python train.py --encoder_activation="geglu" --encoder_inner_norm=false --decoder_attention=false --codebook_size=256
Rows from block 5 of the decoder of a small image VQ-VAE, named by matrix and row number. Each number is 500 + 50 x the weight over its row's rms, rounded and kept within 0 to 999. All counts start at 0. Numbers have three digits each.
After each channel's rows are labels from the 100 images, of 14976, where the channel reaches its highest value: "responds to" is what is common among them. Only what is clearly more common there than usual is listed. The data: microscope photos of single blood and bone marrow cells.
# conv: 3x3 conv (decoder.decb.1.1.conv.weight, 64x64x3x3, each kernel summed), inputs 0-63

conv.9:494418517523484436511513385478476498529517570519521570494449436521556499466516502509517532501350525557536486495433492445540487379491518544576549447541439507597387578507443549510516499544492457
responds to: smear: peripheral blood; cell type: segmented neutrophil

conv.17:460520453491537533512468458462495451534377585470464479443546474504481595472530557406503431587438494486507479506459537513493486571563512578476487572488488530518511474448513345459401449473573482
responds to: cell type: erythroblast

conv.60:451497500579447503425473475542499500462502501395585522533482512535511461512442495531475591519528521593429481550494440433425358457534539515492458426444446469481474482543405388521468440496527492
responds to: cell type: lymphocyte

conv.2:505601491537498419470523533500531402617387466592497524549521539469563487513490488505480504480442513476525366509586522523479505531525536511481520517492489558559511554530429404503376500527436501
responds to: cell type: erythroblast

conv.48:460543495510527380532503441454480472540353438465445580506580510491498464517531535471510483478463466501528413564472517560550493555492430642521486584536530521522533518501437418485397507501507506
responds to: cell type: erythroblast

conv.59:441481461540500549465571441542530473493342484464522510627577508534531534550501550482554505583464547581556493458559448509528490430557426573512502545506524509456492457510458411544424480519560500
responds to: cell type: erythroblast

conv.6:492510547458537558508558379525529515522427569395447516427553564460398537528492386488477459523462444525557422547517537485538492516532487576536518572471510469485486436480478427438416491472574492
responds to: cell type: erythroblast

conv.36:483516515465510526470454369503446543446534603427436496434547535468506527502486505478462414547413441468548547561487568551464485394556542554467359539490555495505424479499470543538496470518534504
responds to: smear: peripheral blood

conv.4:479522488571466516394434519478470504479494522455541531520422491491544559490470481453481412485527509574530500360455336497462453587558526497498448495415522487427473529493490390509440508516514531
responds to: cell type: erythroblast; cell type: lymphocyte

conv.8:555525525591524468523530437509508482478446445526554525584541453513582560488517529471589506538586526539519428442594414487533467479466489617545565557592454503521462505518558433589468477518506564
responds to: cell type: erythroblast