config.toml
bottleneck = "vq"
encoder_bias = "all"
warmup_steps = 1310
Rows from block 6 of the encoder of a small image VQ-VAE, named by matrix and row number. Rows with one number belong to one neuron. Each number is 500 + 40 x the weight over its row's rms, rounded and kept within 0 to 999. All counts start at 0. Numbers have three digits each. After the name is the row's rms in percent of the matrix's.
After each neuron's rows are labels from the 100 images, of 14976, where the neuron reaches its largest size: "top examples" is what is common among them. Only what is clearly more common there than usual is listed. The data: microscope photos of single blood and bone marrow cells.
# gate: MLP gate (encoder.blocks.6.mlp.gate.weight, 320x160), inputs 0-79
# fc1: MLP up (encoder.blocks.6.mlp.fc1.weight, 320x160), inputs 0-79
# fc2: MLP down (encoder.blocks.6.mlp.fc2.weight, 160x320, transposed), outputs 0-79

gate.100 112:530502460488536512533472522554511517568498445463510518551454517624445512458492495536479518524504490459547459443410470499526507451500512529527517505458467539523519471432489502467574561483474479480591523492540463447559581483507555474512553483
fc1.100 113:422458506552410520456549468502543477487487445472435444487447528484439485497460496402506446476507553481522459525514471520472443586468500406551504503492511491496461476472494476532479516557560518490578480525486500557518508536530463574477445472
fc2.100 111:472542527378432505477528527434462512549499500455496526459588476503487472488509526424570532494483549490432465503447522514538495540517449581494515477578487491505498507490495624523444473559558506518510539496494533511497512521453516508550498463
top examples: cell type: segmented neutrophil

gate.53 106:509512561497423453584536500491481511432516625527448501439504517452555415484502497497487528505528429519412509505532508474445546421541521510560518532531490544493480470437532475494555557547452497462524480509445547472520496444447566388461502468
fc1.53 109:559576475480552541500512446545492505552472483418549523516506456433540499493543540494467497515427573515513511522476499540475545584488508531454491474448470463518537515487504543523397497466531400551467549439457519507437484555516513505502499520
fc2.53 119:485478489512527471511616479501491473514525470546485533485522515509388389508473470509474483519541477488559492460468498542480510456496508434585494584530560497463475415476610501574561503442424568433632462545502450476471471479511518497484524506
top examples: cell type: segmented neutrophil

gate.79 119:615597512505507551484586451544453489560430499492565539497535472531535497447498504424526517568481443532485571517455562505565481466518508547441524455559478531515556512474459523432534559465435463481490542500497487442487503467507496443532506478
fc1.79 098:508528564497478457506481497440492450493524495546448471436443467516452483535490527434425484537494517430509461583472519511502523530459555423495515523482530504552509512496490505559530522583569489500511386535470583549580425541521535493470537535
fc2.79 083:526524518496499483471446502490500447509474443547549550545477489495548448473521488510474527489494477544469553400485574495548504525498430513369544453606583452562450539568466524521451498471524504572480497467459471518447433562530527580529539560
top examples: cell type: segmented neutrophil

gate.119 091:518535519443435494494563536524593480527485547456448542492504558509489522459510457482586465542510524477453512510539475482566452508450543536484459474436501559528498459448492454501505530570489537456558530524506556467528533508574511525512478451
fc1.119 086:520449543517443520501536522445473489530581548489478483435438496553484524486482501512564458499504574471493459504563489472482481500483475549558499514507413582452443554547603454473515508520509486511467517497546523517499542436519447458507508482
fc2.119 071:514510480588505481522445468518522425500475471527473481388524479530490489516484435573492399466509495447498487552479437534473479508409545454514436501523516469478554423509584527508559504456403486456484492524506431490511464503609511513469499490
top examples: smear: peripheral blood

gate.35 096:491477494516486494458554589539479486463458530454572546514500487535523489487479500589551575564447486562450587491501515485475539496548460490479525459565486496415524501476471496475453506504505541566516519427560518434490485430483555475520434510
fc1.35 105:443529490479478478504372499486572437431541547453479520506519544580499544503490500460504458523507516449500461477509439480540437488450529509426434459443522512480503453546566473500504496536547505510493482547446577474491511517589499553472489492
fc2.35 095:489474518514510490455592534582475504493457490472494544524462462469465531479507523546511530515467493511452644558508558507517519441526485549582532517558460492528489464480526496498428568457629508521496570472505487516421506471487523479584458485
top examples: cell type: segmented neutrophil

gate.87 103:552526491612464504521518529497529549466481494466461526461491514515498401513455521536460551543541507464445544488408453460518488473508517505526546510504478510433531456480548513463548550473478500548521484503509506464537515491534488524568491430
fc1.87 090:433417455483504539480555552429502458475497401494446519495453488528457462455478485483513461607467576420446511527535533474563481425518492513515513482539517474564418475486516502552554523555530550490479556499515514468489566543508479551517530426
fc2.87 093:499576536488517535511489416455501543510522395499474456506425456522548467485473508482388514500504511519603441483500529521462477497535447544489511480514501499420627595497496527535559511454545578471450508513483490394469505459472471417508483490
top examples: cell type: segmented neutrophil

gate.65 107:489577490453519498557416493457471527510569533415515511494467516551555573504450503477437468485530473513469508483448480469564516501506475499498527510532444504416547459466493539495540532453467468521490471558496525515490501542467542497475516523
fc1.65 107:572444458547479469497456506504476466508514460568518471526473542471493563462470485457452526517524496537513497463513560573483516536489489503528542514435522503524485490504481517514494470489489535560504537448429533577443458567449466499466511569
fc2.65 125:475481524468470540463567465478464510494482520494516494595542454487493553506524523494452517582436486492423424491514513529520508512519467504470486431578570475536491522539359526447542475528571497496514540502527517467518527502486467569520510452
top examples: cell type: segmented neutrophil

gate.238 083:519506484515465483513524510528424492544541528496474517478460510476484571428440538487506537545491497468510469484520521547484587467518486543537487558473492510519523412474548515504459489493517463545493469513447458496505567519521487438437537498
fc1.238 088:483499476526476507456537442545473511493450508476467477551511492543420517480469522581496540580508405472519504495482527509516458532521579504501450538569472473531511507482473492450567476470505442428554500473497442500514483578482543546518516548
fc2.238 071:499501542571558489565492466466478502480517455519499508490546482501482549491475486525458559472477483506498510456515506467478463502527442488560472549521496564396529522437515472528552520501456505480525510512504422521362540541504457473535447431
top examples: cell type: segmented neutrophil

gate.288 105:579514529491485494529495532544484495545527538540557515467501485457531488523458501532432558500544474512480553461433497527438467473483489500449480562546459537499473489440493578527450530481479523489559494452489522478566457527500572516533565538
fc1.288 103:530496512560511490486359472490478535478515415522464443492483550526571507507512509484492456551455532450479479462523491479503501465546585589526532566458596538559525526527519603478523479555433560534477503435482518517518530490527517523504519538
fc2.288 102:442491517551495528491528543493504540521543520474469472539479503506432485511474508503492495499526468509586385475540474486473482503527456373561496477465462521458476493470515460533593414499403496507493485507535422544465551522478466487401448466
top examples: smear: peripheral blood

gate.199 130:487480520442458503513519469514472512523526556410517521544545506554513450485516518541469468551452475497368531452493509390554485541505545550526472542469466502510454467460628519475516524533459524471576521436458511471540506522464507525446478509
fc1.199 112:452466479468498477587536508524510545498515454493567470594474534488478491470448463520416484553527452479495583585519515400484546479513500539562507482474518524451518502516571460408537433550468483464552528477465429472518492491523459494568459461
fc2.199 126:500512503544541497481498465492473546506491462480481460500542497477533500503529516565526535415503588523558385506491503531504494493500502449449508541553504534558540562471424456505576468481578510544490471454534459459516523513487507504548489498
top examples: cell type: erythroblast

gate.19 097:477453507469562460459480594396528531446524519477459492403515491526461509524506520537534523608516499409471466482471440489473529458485602549571456547466466514458458462502527521479485540570508487507532435523446518486550558501480494472489550464
fc1.19 100:514441490440502517524527506493454490513543529513583511466488529480463533486486448524545470466476438468506504460523514512495549545516486470502489533422523389461481519473504490450529535447448502446540515583459539489568466514575479505405574428
fc2.19 092:409466485554516497518426530492512488474467605480469495550521495495499488500477497580400514483531502526422480496512480517486525455506494472526519488536462453481433475469522449494539489593549481485459479569504457557509474520476533505506570462
top examples: cell type: artefact

gate.165 106:492511539450581505508489486550484531499473458471485456553522529475524485489447504492565516510545463534446493496488488400564480501529555536496510523568398538453454435459550512470516559517481442494520497458510476503503489547453544565478499515
fc1.165 100:470507518497498502513454441497459490491460520518485454447598482540481429486453496513482604504524493478457524440530484497499447461494476497431537494505432465474371493465539527565509533543445514505435460508539447475525492486471508481502561510
fc2.165 096:488483485547405482483519507573462555536561530500459534470533494549485490484485522466459534524525538564494478437592522502488493585496511459483502495526505509505507491516412486480551445497547467499429521511535418455473540415471473405514450512
top examples: cell type: segmented neutrophil

gate.221 108:538448497482568484528472485461418515568514443511514541582485510590502524482495468468472549484499442501438575512474525468493584476524478517620499517510511515474517452476535519492455520492500506495537540479488540458499494521462544508541492548
fc1.221 121:445416509524501451494529475561529503454483537467523471501464513454438606506460491523423448590537508481500522553543501465452504470524527467544429616443502509479554459512544481480514468456512474471523444544477536533521456477497466539542422520
fc2.221 139:560469510483473483513574464497533464542467444522488466496538486479435506504504518523562528482481470508520504510486499510432503446474533501468455509537498494507607471486554513505594527522501519450524516542556484472477521541533465488561603452
top examples: smear: peripheral blood

gate.105 104:601470491500526479524480483536475458528513503436494523466466517494449524443450493440551554491505481487485569575443527487578536473523520552449515504513488496503525443438501544481508596550460471516558571477460509495547469479443555508535552493
fc1.105 119:418480489543470498467525479523544515487443576487480548559446492592544424498507497467530485483489569481445503530552508519531504520523507558561472486597477444490476505555491479472502527415561521468503490491510520509455547497516506493502471500
fc2.105 131:455441510529460520500513541467504526392474559493496507439531503538426490545518526561590471462500456475520464546461446520485496489485555443562421544443472535501565476506500493462428538486540446492451471576562547546478544499504478521507457457
top examples: cell type: segmented neutrophil

gate.167 092:396508462539445534481424485473491508530510564389505507547495462573378480495541508511531559576446403508485506518520522476532546477495489560520529503535524508500551515486574557535512497509455554448466533483452515459515514489499491496483446522
fc1.167 096:457472498542525508525521521492609477477454550458494536491502495549534541507495501481486446519456564490424536506555467492538530508455478536448478561561421453488457473549513501518539513498527475534411458552558439520596433461528510516446495511
fc2.167 082:509547488453483509504467489544531487491497444478530462508531495533409486489500478486564494523515460521556516571489485519483566462493515435466479499481513491468564531490421546489472576464484469481483522504533580499552516539508459536489619466
top examples: cell type: erythroblast

gate.259 096:564476502537591483591527500425496479531487455442488478454458569485510478529463508550429489578543472477475516501457476483478470475514515430454446482492490507500509477464510538539415478558554600450551451546503429408500491526460490499487538463
fc1.259 092:555584495557579498504544538400489484443466430478551529514454483491523424488509487550461495475516450492480546519438518428513505444515489491492565465538501524505549485504486456472512529588481515515491509493449465516471444511519430497545557493
fc2.259 087:542496448478530456505498474491472432494502393552507471546458511508488486490522426523476478471499447529480472483495502514458450520479514509519527537543619509509478478549407490545493497452533555474512503494491449523449449492490509553518411531
top examples: cell type: segmented neutrophil

gate.246 105:536459484514504453567511537509490473583510485528393486548485504514479461465492495471510486480549455451477508437451471453565498467475484504551518556441479548486551472443600467405529505512477501484577474467592488441551534489534467503560438461
fc1.246 099:627415492432504523498511504485495519513473538495557460459521470564537538478535441533509493631472554512475531561481502460541470519503513549512483460454526401542494447538507522501418513460578524467560482505465535453520545572492529570546474486
fc2.246 086:470607552555523523470423552468493500492474509495481554494547467440467493495518497514462499480487476526525380441477515570477539433500485538479533485529556516517496504465597518491467527573473547501502543479501531408506503496504527460471497497
top examples: cell type: segmented neutrophil

gate.104 092:487527576505532542458493498556443519519457492480529591445561502556495513531463519507474545382435520533497509451437488546493501574525514517495510560506524467502515515509546586502444512475530502477475508446552466542499554526529437464418492507
fc1.104 092:462458479492543514487498554498508479547458526509486437563484526551511553486517490513489519504482506467539468519500504568493540410512398473538476516420504509494494451512468443449548483463476520474511542589430596562457556445487502503554528491
fc2.104 086:479426543556468538507466516472517485435495519552496445439458515428531577508467501461451473576512489442457487519578460515508434522509537559523459525444418532530403476586535506449456486502522466457480451497514526593471572511512447441440437499
top examples: cell type: segmented neutrophil

gate.59 104:513376490502545477511471594490504490535481437535402519550530564508542526480433556437533542443469459462547605419485486537500527491467485548552535545482445460500527374475534508486481536508432506541515485455548512469486555575501495504488516480
fc1.59 101:527420522532573537493495570527527488505417500532478492409511460443379523498565516510583472584472464491560591507538489495484500451502458501561473519532503477467544468532531488527542504517461513501517582500550466433545493498520514582597485410
fc2.59 106:537439464517491499497552514590487466468460513547508417456435489463456576521484524561336482593500433485458484504506491453509448470457556519498474517458493477518515454525447540496508480536504520507539492530556468506491522534549462503464579467
top examples: cell type: segmented neutrophil

gate.218 127:413465526482453463531525514484516560509538432478458465538480517529429529521465518580524478473527497517532514484516486458476462550536584407558481486458555558447438498469566492406531436509500434388512516554518522541437570524456464489484467435
fc1.218 115:509532478499492511439452457435502433568498489538561526505477482473575462517594515457528456455445548521449537504499482532487542485432435516466527493502543467552501561531427518560495500553500499581455514475441551496527430490532501488492552552
fc2.218 157:427475514523529507497541506497492498485483506474435450522519499520421574504476504578493516477498489500547474498498508475491495504506519440620503500491484486470408447474611437450600461519545456411534532520529495545464514530493520509545421497
top examples: cell type: artefact

gate.5 088:590436478463519450501493502526453464526480559476597531458570539460499532480495450502469479515547510553480541586523532510508553480459542578435522448484519490437463489498481574549470506494474565506500479490414501533556448409554476529554436514
fc1.5 084:503522433483457523487493487590495465484494460513465404566518452504515528491474493486550480556459472438463479471460482437508522494438538528473475454458571530504489494458490493522502550558368515524569505464506458494523503489519521589510483469
fc2.5 078:452417530512484529492558537441476568482536583454466486399497502525491619529474563490464501474490510493484530469516468516532520498571534506500490487462354540441462468463477541462482505406521497493515488528535493561536570499473473433545468470
top examples: cell type: segmented neutrophil

gate.312 103:574425485553518447557496539531450519501532422511497473510473510498471464459465470419499595510579453534481509458486505515500563486555480541514529465519511525479477433412495511511500479512494498518497486499438462505539462493432526488506534483
fc1.312 115:502456467514524446499479494559528512458497490466396467514442526525475470444435519503508464632565586448510514513437562449470460471515521534476516529522506545497480480520540447475443500573531479510488470486481495520491558547462466564570537495
fc2.312 132:502494508414481500482497494439480502446433571440551517479515479539502547516521513578438462434482476479527467524501505483485483478469474460514508489543487456524488538569445471501427541433601457441460526528489596505453510504521496530497495523
top examples: cell type: segmented neutrophil

gate.159 108:514508491466533463513505493495446512512494502470540501489435467512452506474490513502493545553477506501492553544404584402483517496538564535502529451550448485484490411505509568460410532474518518494544568540512461551511498404453564485506544456
fc1.159 108:531478526490473516477496495534472494491455433582584563488524499496533495484487499526462519469440435481431519411562521562465489520504422515465497484484489518505540481541504496550486504359558511521473540490425492388429487540548495467459547522
fc2.159 111:498527509537508484524451479475544507463519496429456467550501507498457435545478524563566460527543499507571470536539421437493466482499522454571477559472454556450548481479552312480544526480496503448488465531510543548512515474478479485474489487
top examples: cell type: segmented neutrophil

gate.317 111:485478496518579484551546585581508513460487423417483453560473520463458474483487500458590556507519506573500515480487439474501561489545552558532494508476483520516498396441506491422503540583522479505541464523472465582546520488506586541424456515
fc1.317 118:493525507543467470452547488575423520477508378524425468520459466611526418459500497406503496481504531489521512503474560516457483492512542542518547436506487444478522460539510472486498471545474536457492500517521495497386556489499483548509564517
fc2.317 104:495503489465491527487534511603424527522474502473524500539537481536496421465499498511529492489487563500412512528525553512543507498539515536465544451511455444525475494587486463447515504542509508535493532474522501507524513511481498475495482488
top examples: cell type: segmented neutrophil

gate.129 090:553449459472480512509495516431481477554431531510538559508440503483559458509551450478459493444467513569460561545490485499472463437528468527495509457489453448476511497491541561516443519449528534496492534499509507467571439502552553517583506540
fc1.129 100:473503488473496548481480532511596496454473461498474505574411460453485436496542557492537480522486496496512498499556509488503478542505519550485472496418590526500529541518466514548488490537543533571521534518455576472460510565521422549520486526
fc2.129 099:482556512567517514523403546454498545461519502509475435408537484580525508492452498476519508506502517398536445432541491505449531471519528437525501511492503497511479553541525494478512423522510483458491465553534473572517524466503465474402565453
top examples: cell type: segmented neutrophil