Weights of a small image VQ-VAE.
Model: 2.4M parameters, 64-pixel images, encoder arch vit, encoder norm layernorm, encoder activation geglu, encoder patch size [8, 8], encoder layers 8, decoder norm groupnorm, decoder activation silu, decoder widths [32, 64, 64, 64].
Training: adamw at rate 0.0015, batches of 128.
Data: trained on microscope photos of single blood and bone marrow cells, 194171 training examples, 17.3 epochs.
Rows from block 7 of the encoder of a small image VQ-VAE, named by matrix and row number. Rows with one number belong to one neuron. Each number is 50 + 10 x the weight over its row's rms, rounded and kept within 0 to 99. All counts start at 0.
After each neuron's rows are labels from the 100 images, of 14976, where the neuron reaches its largest size: "responds to" is what is common among them. Only what is clearly more common there than usual is listed. The data: microscope photos of single blood and bone marrow cells.
# gate: MLP gate (encoder.blocks.7.mlp.gate.weight, 320x160), inputs 80-159
# fc1: MLP up (encoder.blocks.7.mlp.fc1.weight, 320x160), inputs 80-159
# fc2: MLP down (encoder.blocks.7.mlp.fc2.weight, 160x320, transposed), outputs 80-159

gate.130:61 53 43 66 54 42 47 62 62 47 40 52 60 33 55 49 50 60 51 42 51 43 61 65 42 67 28 47 57 63 52 49 40 52 59 63 49 42 40 57 59 64 65 53 57 63 62 45 72 64 55 50 51 48 53 27 43 49 61 54 27 49 60 48 37 47 79 48 71 80 62 38 60 55 41 52 49 39 45 51
fc1.130:47 60 66 58 45 59 48 25 64 44 56 43 44 44 36 53 48 56 35 61 74 69 53 41 57 55 53 41 56 56 49 39 32 45 63 56 43 36 46 55 39 38 55 53 53 60 47 38 38 51 54 43 64 52 66 52 54 50 63 39 53 50 55 41 46 33 52 54 41 79 55 65 44 49 39 54 45 60 53 53
fc2.130:58 40 48 56 43 51 57 45 48 43 43 53 42 60 45 39 47 62 41 51 50 54 48 47 48 57 50 50 38 33 41 47 42 33 51 47 72 49 65 58 53 57 55 54 53 43 30 53 37 59 57 62 47 38 50 45 68 59 44 53 38 32 37 34 54 40 58 21 72 46 49 35 62 56 53 39 49 47 61 54
responds to: smear: peripheral blood

gate.275:44 58 51 42 65 37 57 53 63 44 51 54 46 24 51 51 36 35 35 33 53 38 44 64 59 50 43 60 74 49 38 52 54 63 56 49 59 37 56 45 67 54 48 57 38 38 51 64 50 46 59 35 48 66 47 42 54 47 57 54 56 59 59 64 37 39 51 66 46 44 53 47 42 39 48 57 63 54 38 42
fc1.275:48 55 39 45 81 59 52 41 42 62 35 53 49 50 41 30 51 55 49 34 38 46 55 62 52 55 37 52 61 43 62 55 44 57 43 55 28 46 56 50 54 47 55 59 41 39 47 53 60 54 66 35 47 45 64 52 55 46 55 62 47 74 55 53 54 45 64 51 52 66 51 52 28 65 49 45 50 32 58 48
fc2.275:58 48 66 58 38 37 30 57 46 57 50 53 49 78 62 71 66 55 62 55 36 53 41 61 46 54 44 36 45 56 57 39 52 52 53 42 48 62 45 61 57 50 62 49 54 47 53 23 44 41 36 56 29 44 35 35 45 42 63 59 46 51 46 41 38 58 46 46 42 48 24 47 52 50 49 42 55 49 56 51
responds to: cell type: segmented neutrophil

gate.85:52 52 53 44 27 68 53 48 59 54 47 48 42 39 41 59 45 48 57 65 73 43 47 45 43 48 46 48 38 54 58 35 36 46 59 44 53 43 44 49 46 58 34 56 47 56 63 61 60 44 60 65 56 70 62 66 38 51 55 49 38 58 55 48 50 42 39 61 54 53 50 52 40 49 47 59 51 56 46 48
fc1.85:38 53 54 43 54 32 64 42 40 49 45 48 44 59 48 56 54 42 33 41 54 47 34 47 42 28 53 31 56 47 41 55 54 57 62 64 59 63 47 66 44 51 40 61 56 44 37 54 66 51 54 32 38 42 49 48 51 41 32 69 47 42 62 36 36 31 54 29 45 39 48 53 60 41 57 48 44 36 47 53
fc2.85:45 36 57 56 65 67 53 51 64 49 30 34 51 58 40 49 53 37 46 53 67 47 58 44 69 54 55 37 42 48 49 37 41 41 33 30 58 42 50 38 51 34 44 57 36 54 51 32 41 59 44 59 59 67 39 41 59 64 46 47 52 59 41 70 49 36 53 64 58 44 54 35 67 59 34 33 73 45 62 57
responds to: cell type: segmented neutrophil; smear: peripheral blood

gate.72:49 34 57 42 40 52 44 56 38 47 58 40 62 65 47 39 47 56 53 52 33 39 52 58 50 59 54 46 77 71 44 66 58 52 49 62 60 48 53 48 43 45 55 58 55 44 49 65 41 52 50 42 24 42 61 61 69 50 44 59 41 37 58 32 38 47 58 40 41 46 58 34 45 34 40 46 46 63 64 61
fc1.72:71 62 39 66 64 50 58 46 44 44 38 46 32 54 60 38 41 39 53 42 49 50 43 49 69 52 43 44 53 42 31 29 56 52 51 60 50 40 24 60 47 48 41 37 49 51 22 54 58 33 45 48 45 63 53 56 69 66 58 39 50 49 50 49 21 40 57 63 38 17 46 45 54 53 53 51 70 53 48 43
fc2.72:71 35 67 59 34 37 48 46 45 24 49 54 37 59 56 52 55 65 60 42 45 35 53 64 48 61 34 36 38 64 52 57 47 43 49 56 49 65 55 61 48 49 54 48 42 53 58 43 39 53 47 56 38 50 34 40 69 68 51 62 44 34 46 50 60 63 54 58 56 76 50 51 43 52 38 33 63 31 59 56
responds to: smear: peripheral blood

gate.54:51 39 24 60 46 35 34 36 52 54 60 22 53 49 57 42 37 56 53 44 43 38 54 58 54 46 45 46 60 61 49 54 62 65 39 45 51 40 40 38 54 49 57 35 47 40 53 54 55 53 61 58 37 54 45 32 66 72 52 47 53 44 50 42 53 43 58 53 62 52 69 49 63 43 36 29 43 37 59 61
fc1.54:53 50 60 60 63 34 50 46 52 37 43 42 54 48 49 59 51 52 55 57 56 36 46 55 50 65 65 47 56 67 41 44 42 47 53 66 48 54 62 56 48 40 39 64 58 59 40 59 56 33 55 54 53 46 69 59 52 63 75 71 50 40 60 38 56 54 60 46 73 60 49 54 57 52 51 46 49 39 51 48
fc2.54:19 66 42 27 68 64 55 50 41 50 59 62 70 37 49 33 34 41 54 47 47 61 63 35 49 52 70 58 61 49 45 51 38 56 56 46 48 34 56 50 43 68 38 39 51 56 46 52 58 54 53 40 61 42 56 58 42 30 43 47 64 61 61 56 51 58 44 44 38 38 59 60 63 43 70 62 52 56 50 27
responds to: cell type: segmented neutrophil

gate.280:47 47 61 50 31 43 59 31 64 50 49 50 29 44 59 50 50 58 49 53 62 59 75 45 54 32 62 51 50 62 58 50 72 47 43 57 63 43 31 72 54 52 45 57 49 33 67 53 49 58 62 60 40 44 48 54 45 51 58 49 38 53 46 56 51 52 41 54 45 41 48 56 48 38 39 53 41 29 39 55
fc1.280:46 47 30 50 50 51 46 44 58 62 56 68 57 48 66 40 61 53 27 59 77 63 61 45 61 48 59 69 57 56 53 43 49 57 53 40 52 51 58 51 49 62 61 41 30 36 45 59 42 32 53 58 55 59 58 50 46 46 62 38 46 52 49 49 49 56 37 44 37 41 64 33 49 40 55 63 35 49 42 43
fc2.280:52 46 42 49 37 41 37 55 49 40 54 51 46 44 40 33 66 49 61 62 47 33 50 47 43 55 57 44 59 54 58 55 52 51 49 49 49 54 53 52 41 60 50 36 47 46 43 62 49 47 68 55 40 60 53 52 43 50 74 60 37 52 41 60 29 54 49 47 51 91 58 44 33 46 38 45 52 63 51 50
responds to: cell type: segmented neutrophil; smear: peripheral blood

gate.241:54 51 40 41 62 29 62 39 70 50 40 48 54 54 45 47 31 31 51 40 65 48 62 61 46 67 67 53 58 47 56 49 57 50 46 57 50 49 39 41 54 50 37 54 41 52 43 56 51 43 58 47 49 64 41 49 40 56 59 60 39 67 69 35 41 64 42 68 63 58 51 44 62 53 49 44 47 59 50 46
fc1.241:64 40 37 61 51 67 56 38 41 60 25 46 38 74 43 60 57 58 52 42 55 54 46 58 48 65 41 49 42 44 48 37 41 39 55 49 48 41 44 49 55 47 50 43 68 48 40 41 34 49 54 70 46 51 54 26 62 52 44 68 50 42 44 45 61 39 63 51 53 47 53 54 44 50 48 50 48 34 42 49
fc2.241:49 51 62 53 37 44 30 52 45 40 48 56 55 63 54 58 62 59 63 64 34 45 48 55 36 49 49 51 57 57 50 57 49 61 54 47 45 64 44 54 60 46 51 44 54 37 63 36 60 40 40 71 37 54 42 39 50 53 75 53 45 48 28 33 41 60 54 48 46 68 34 49 40 46 45 45 60 44 63 51
responds to: cell type: segmented neutrophil; smear: peripheral blood

gate.151:39 58 44 44 61 59 60 41 56 37 47 39 46 46 47 48 55 43 54 49 56 42 55 41 48 58 47 58 61 51 61 65 43 53 34 65 37 46 69 47 52 58 50 63 42 33 40 61 33 53 64 59 56 52 49 55 51 59 66 61 39 61 73 47 60 52 39 62 68 59 79 50 38 47 58 54 49 62 49 40
fc1.151:52 44 61 39 69 50 31 52 55 34 48 46 58 40 39 55 56 47 60 58 59 53 46 44 54 56 40 41 44 56 43 67 46 49 50 39 30 53 54 50 62 50 44 51 61 30 62 47 52 51 45 49 35 47 60 49 39 38 67 46 46 69 32 51 47 50 57 50 42 57 45 52 58 22 46 54 62 30 40 46
fc2.151:63 28 62 74 35 30 39 53 54 37 42 37 38 59 42 38 59 56 56 61 56 48 44 66 60 56 40 42 33 56 52 42 62 43 45 44 44 66 45 52 57 38 61 50 41 45 59 45 36 42 56 56 32 50 40 36 61 70 53 38 44 46 40 47 48 37 59 43 59 60 48 37 41 45 33 33 49 38 63 49
responds to: cell type: segmented neutrophil

gate.142:60 46 51 58 43 38 42 47 56 38 56 40 41 53 56 48 36 53 36 62 46 46 40 56 59 57 38 48 44 48 53 64 50 39 45 53 51 37 49 38 51 48 70 59 53 47 54 63 46 65 79 52 37 62 52 52 54 47 61 37 28 48 52 56 45 46 61 41 58 52 74 42 26 50 33 44 54 37 55 49
fc1.142:43 53 44 37 57 49 44 64 30 71 66 55 40 42 62 57 50 49 56 53 36 44 59 41 49 45 71 33 41 52 51 47 45 53 46 59 69 39 48 30 60 34 41 75 43 48 67 49 42 46 60 40 49 58 61 51 37 48 77 41 52 60 35 56 54 33 44 48 40 59 37 33 56 68 56 55 83 50 54 41
fc2.142:59 39 62 50 46 45 57 36 52 55 15 39 46 53 40 47 58 58 38 41 52 51 51 57 54 72 42 49 37 42 34 46 48 19 52 45 70 44 62 62 55 42 48 45 51 57 47 42 41 61 43 44 46 40 51 42 64 58 40 52 42 38 50 31 58 49 69 41 65 54 66 37 68 54 45 45 46 46 41 38
responds to: smear: peripheral blood; cell type: lymphocyte

gate.217:60 51 57 43 60 57 55 36 62 46 38 53 26 46 47 42 53 30 42 53 39 43 47 26 41 58 57 67 49 65 43 42 58 54 40 61 40 47 43 50 53 64 53 43 66 64 54 46 42 62 68 62 51 37 47 59 36 58 53 56 55 46 50 49 36 34 37 61 56 49 66 68 60 53 43 50 28 47 45 49
fc1.217:51 47 49 47 43 40 24 57 51 44 55 58 56 45 56 33 50 62 55 63 42 43 40 50 51 35 41 66 48 51 55 73 58 56 48 46 39 59 35 32 62 41 66 59 59 43 70 40 57 32 42 58 39 46 45 43 55 49 48 48 45 44 48 55 54 50 47 50 44 45 52 44 45 43 46 44 50 37 53 71
fc2.217:31 59 43 31 66 56 67 48 45 46 45 57 55 40 45 66 38 42 43 39 59 63 67 46 40 55 66 53 57 34 37 43 43 49 45 52 57 35 60 56 40 57 40 53 57 54 34 54 53 63 44 48 58 37 57 61 50 32 42 51 59 48 64 50 53 52 45 46 45 42 48 60 61 47 68 54 51 61 39 33
responds to: cell type: segmented neutrophil

gate.76:30 44 46 49 66 51 44 51 40 36 53 52 39 52 58 52 55 45 50 41 39 35 47 49 32 52 42 53 40 38 48 53 62 50 48 57 53 43 33 49 66 45 33 50 51 52 46 35 71 52 38 44 58 55 33 42 48 48 55 49 50 39 46 57 55 47 48 49 52 68 53 57 36 50 34 49 34 39 25 50
fc1.76:57 46 26 45 60 40 37 21 66 68 57 40 49 60 52 42 41 43 40 58 54 27 63 52 56 55 46 59 35 52 51 52 63 52 50 47 62 68 57 49 46 46 52 65 73 40 48 51 51 68 55 62 51 55 62 62 42 45 45 49 45 56 40 37 63 56 47 62 40 41 40 28 55 49 57 47 60 76 42 38
fc2.76:60 37 60 56 55 51 48 46 57 70 47 40 49 48 44 59 47 49 34 54 54 49 35 44 57 37 45 50 44 48 69 43 56 47 54 45 59 51 41 35 55 35 40 48 47 48 58 46 42 69 63 40 44 73 53 45 54 53 41 44 49 45 57 45 62 39 46 65 53 52 56 40 63 52 43 45 66 56 43 56
responds to: smear: peripheral blood

gate.153:60 40 42 66 41 47 37 54 46 30 43 36 51 49 40 58 70 56 31 69 57 44 38 59 53 48 33 47 48 51 61 58 39 55 49 55 55 51 50 52 54 54 53 52 65 44 49 62 42 40 47 55 37 61 41 57 46 60 49 49 35 30 43 58 46 52 57 58 48 64 62 46 43 46 45 33 46 56 44 56
fc1.153:57 39 55 41 59 65 49 41 59 56 54 52 50 45 50 45 58 55 57 51 56 56 57 41 45 34 50 54 45 52 53 29 73 44 55 62 52 50 43 38 40 39 48 42 50 49 67 47 49 64 45 46 55 57 69 58 70 56 35 38 61 48 67 54 50 54 36 57 44 53 61 46 63 63 44 48 38 59 57 47
fc2.153:54 41 56 69 48 46 39 61 63 35 45 41 30 62 42 61 79 43 61 65 49 36 51 53 59 50 44 37 47 63 52 44 49 48 40 49 40 72 54 50 54 48 56 53 42 42 58 42 46 34 46 60 42 50 39 28 51 65 55 47 35 50 37 33 38 53 54 45 57 62 46 49 41 47 32 44 55 43 63 53
responds to: smear: peripheral blood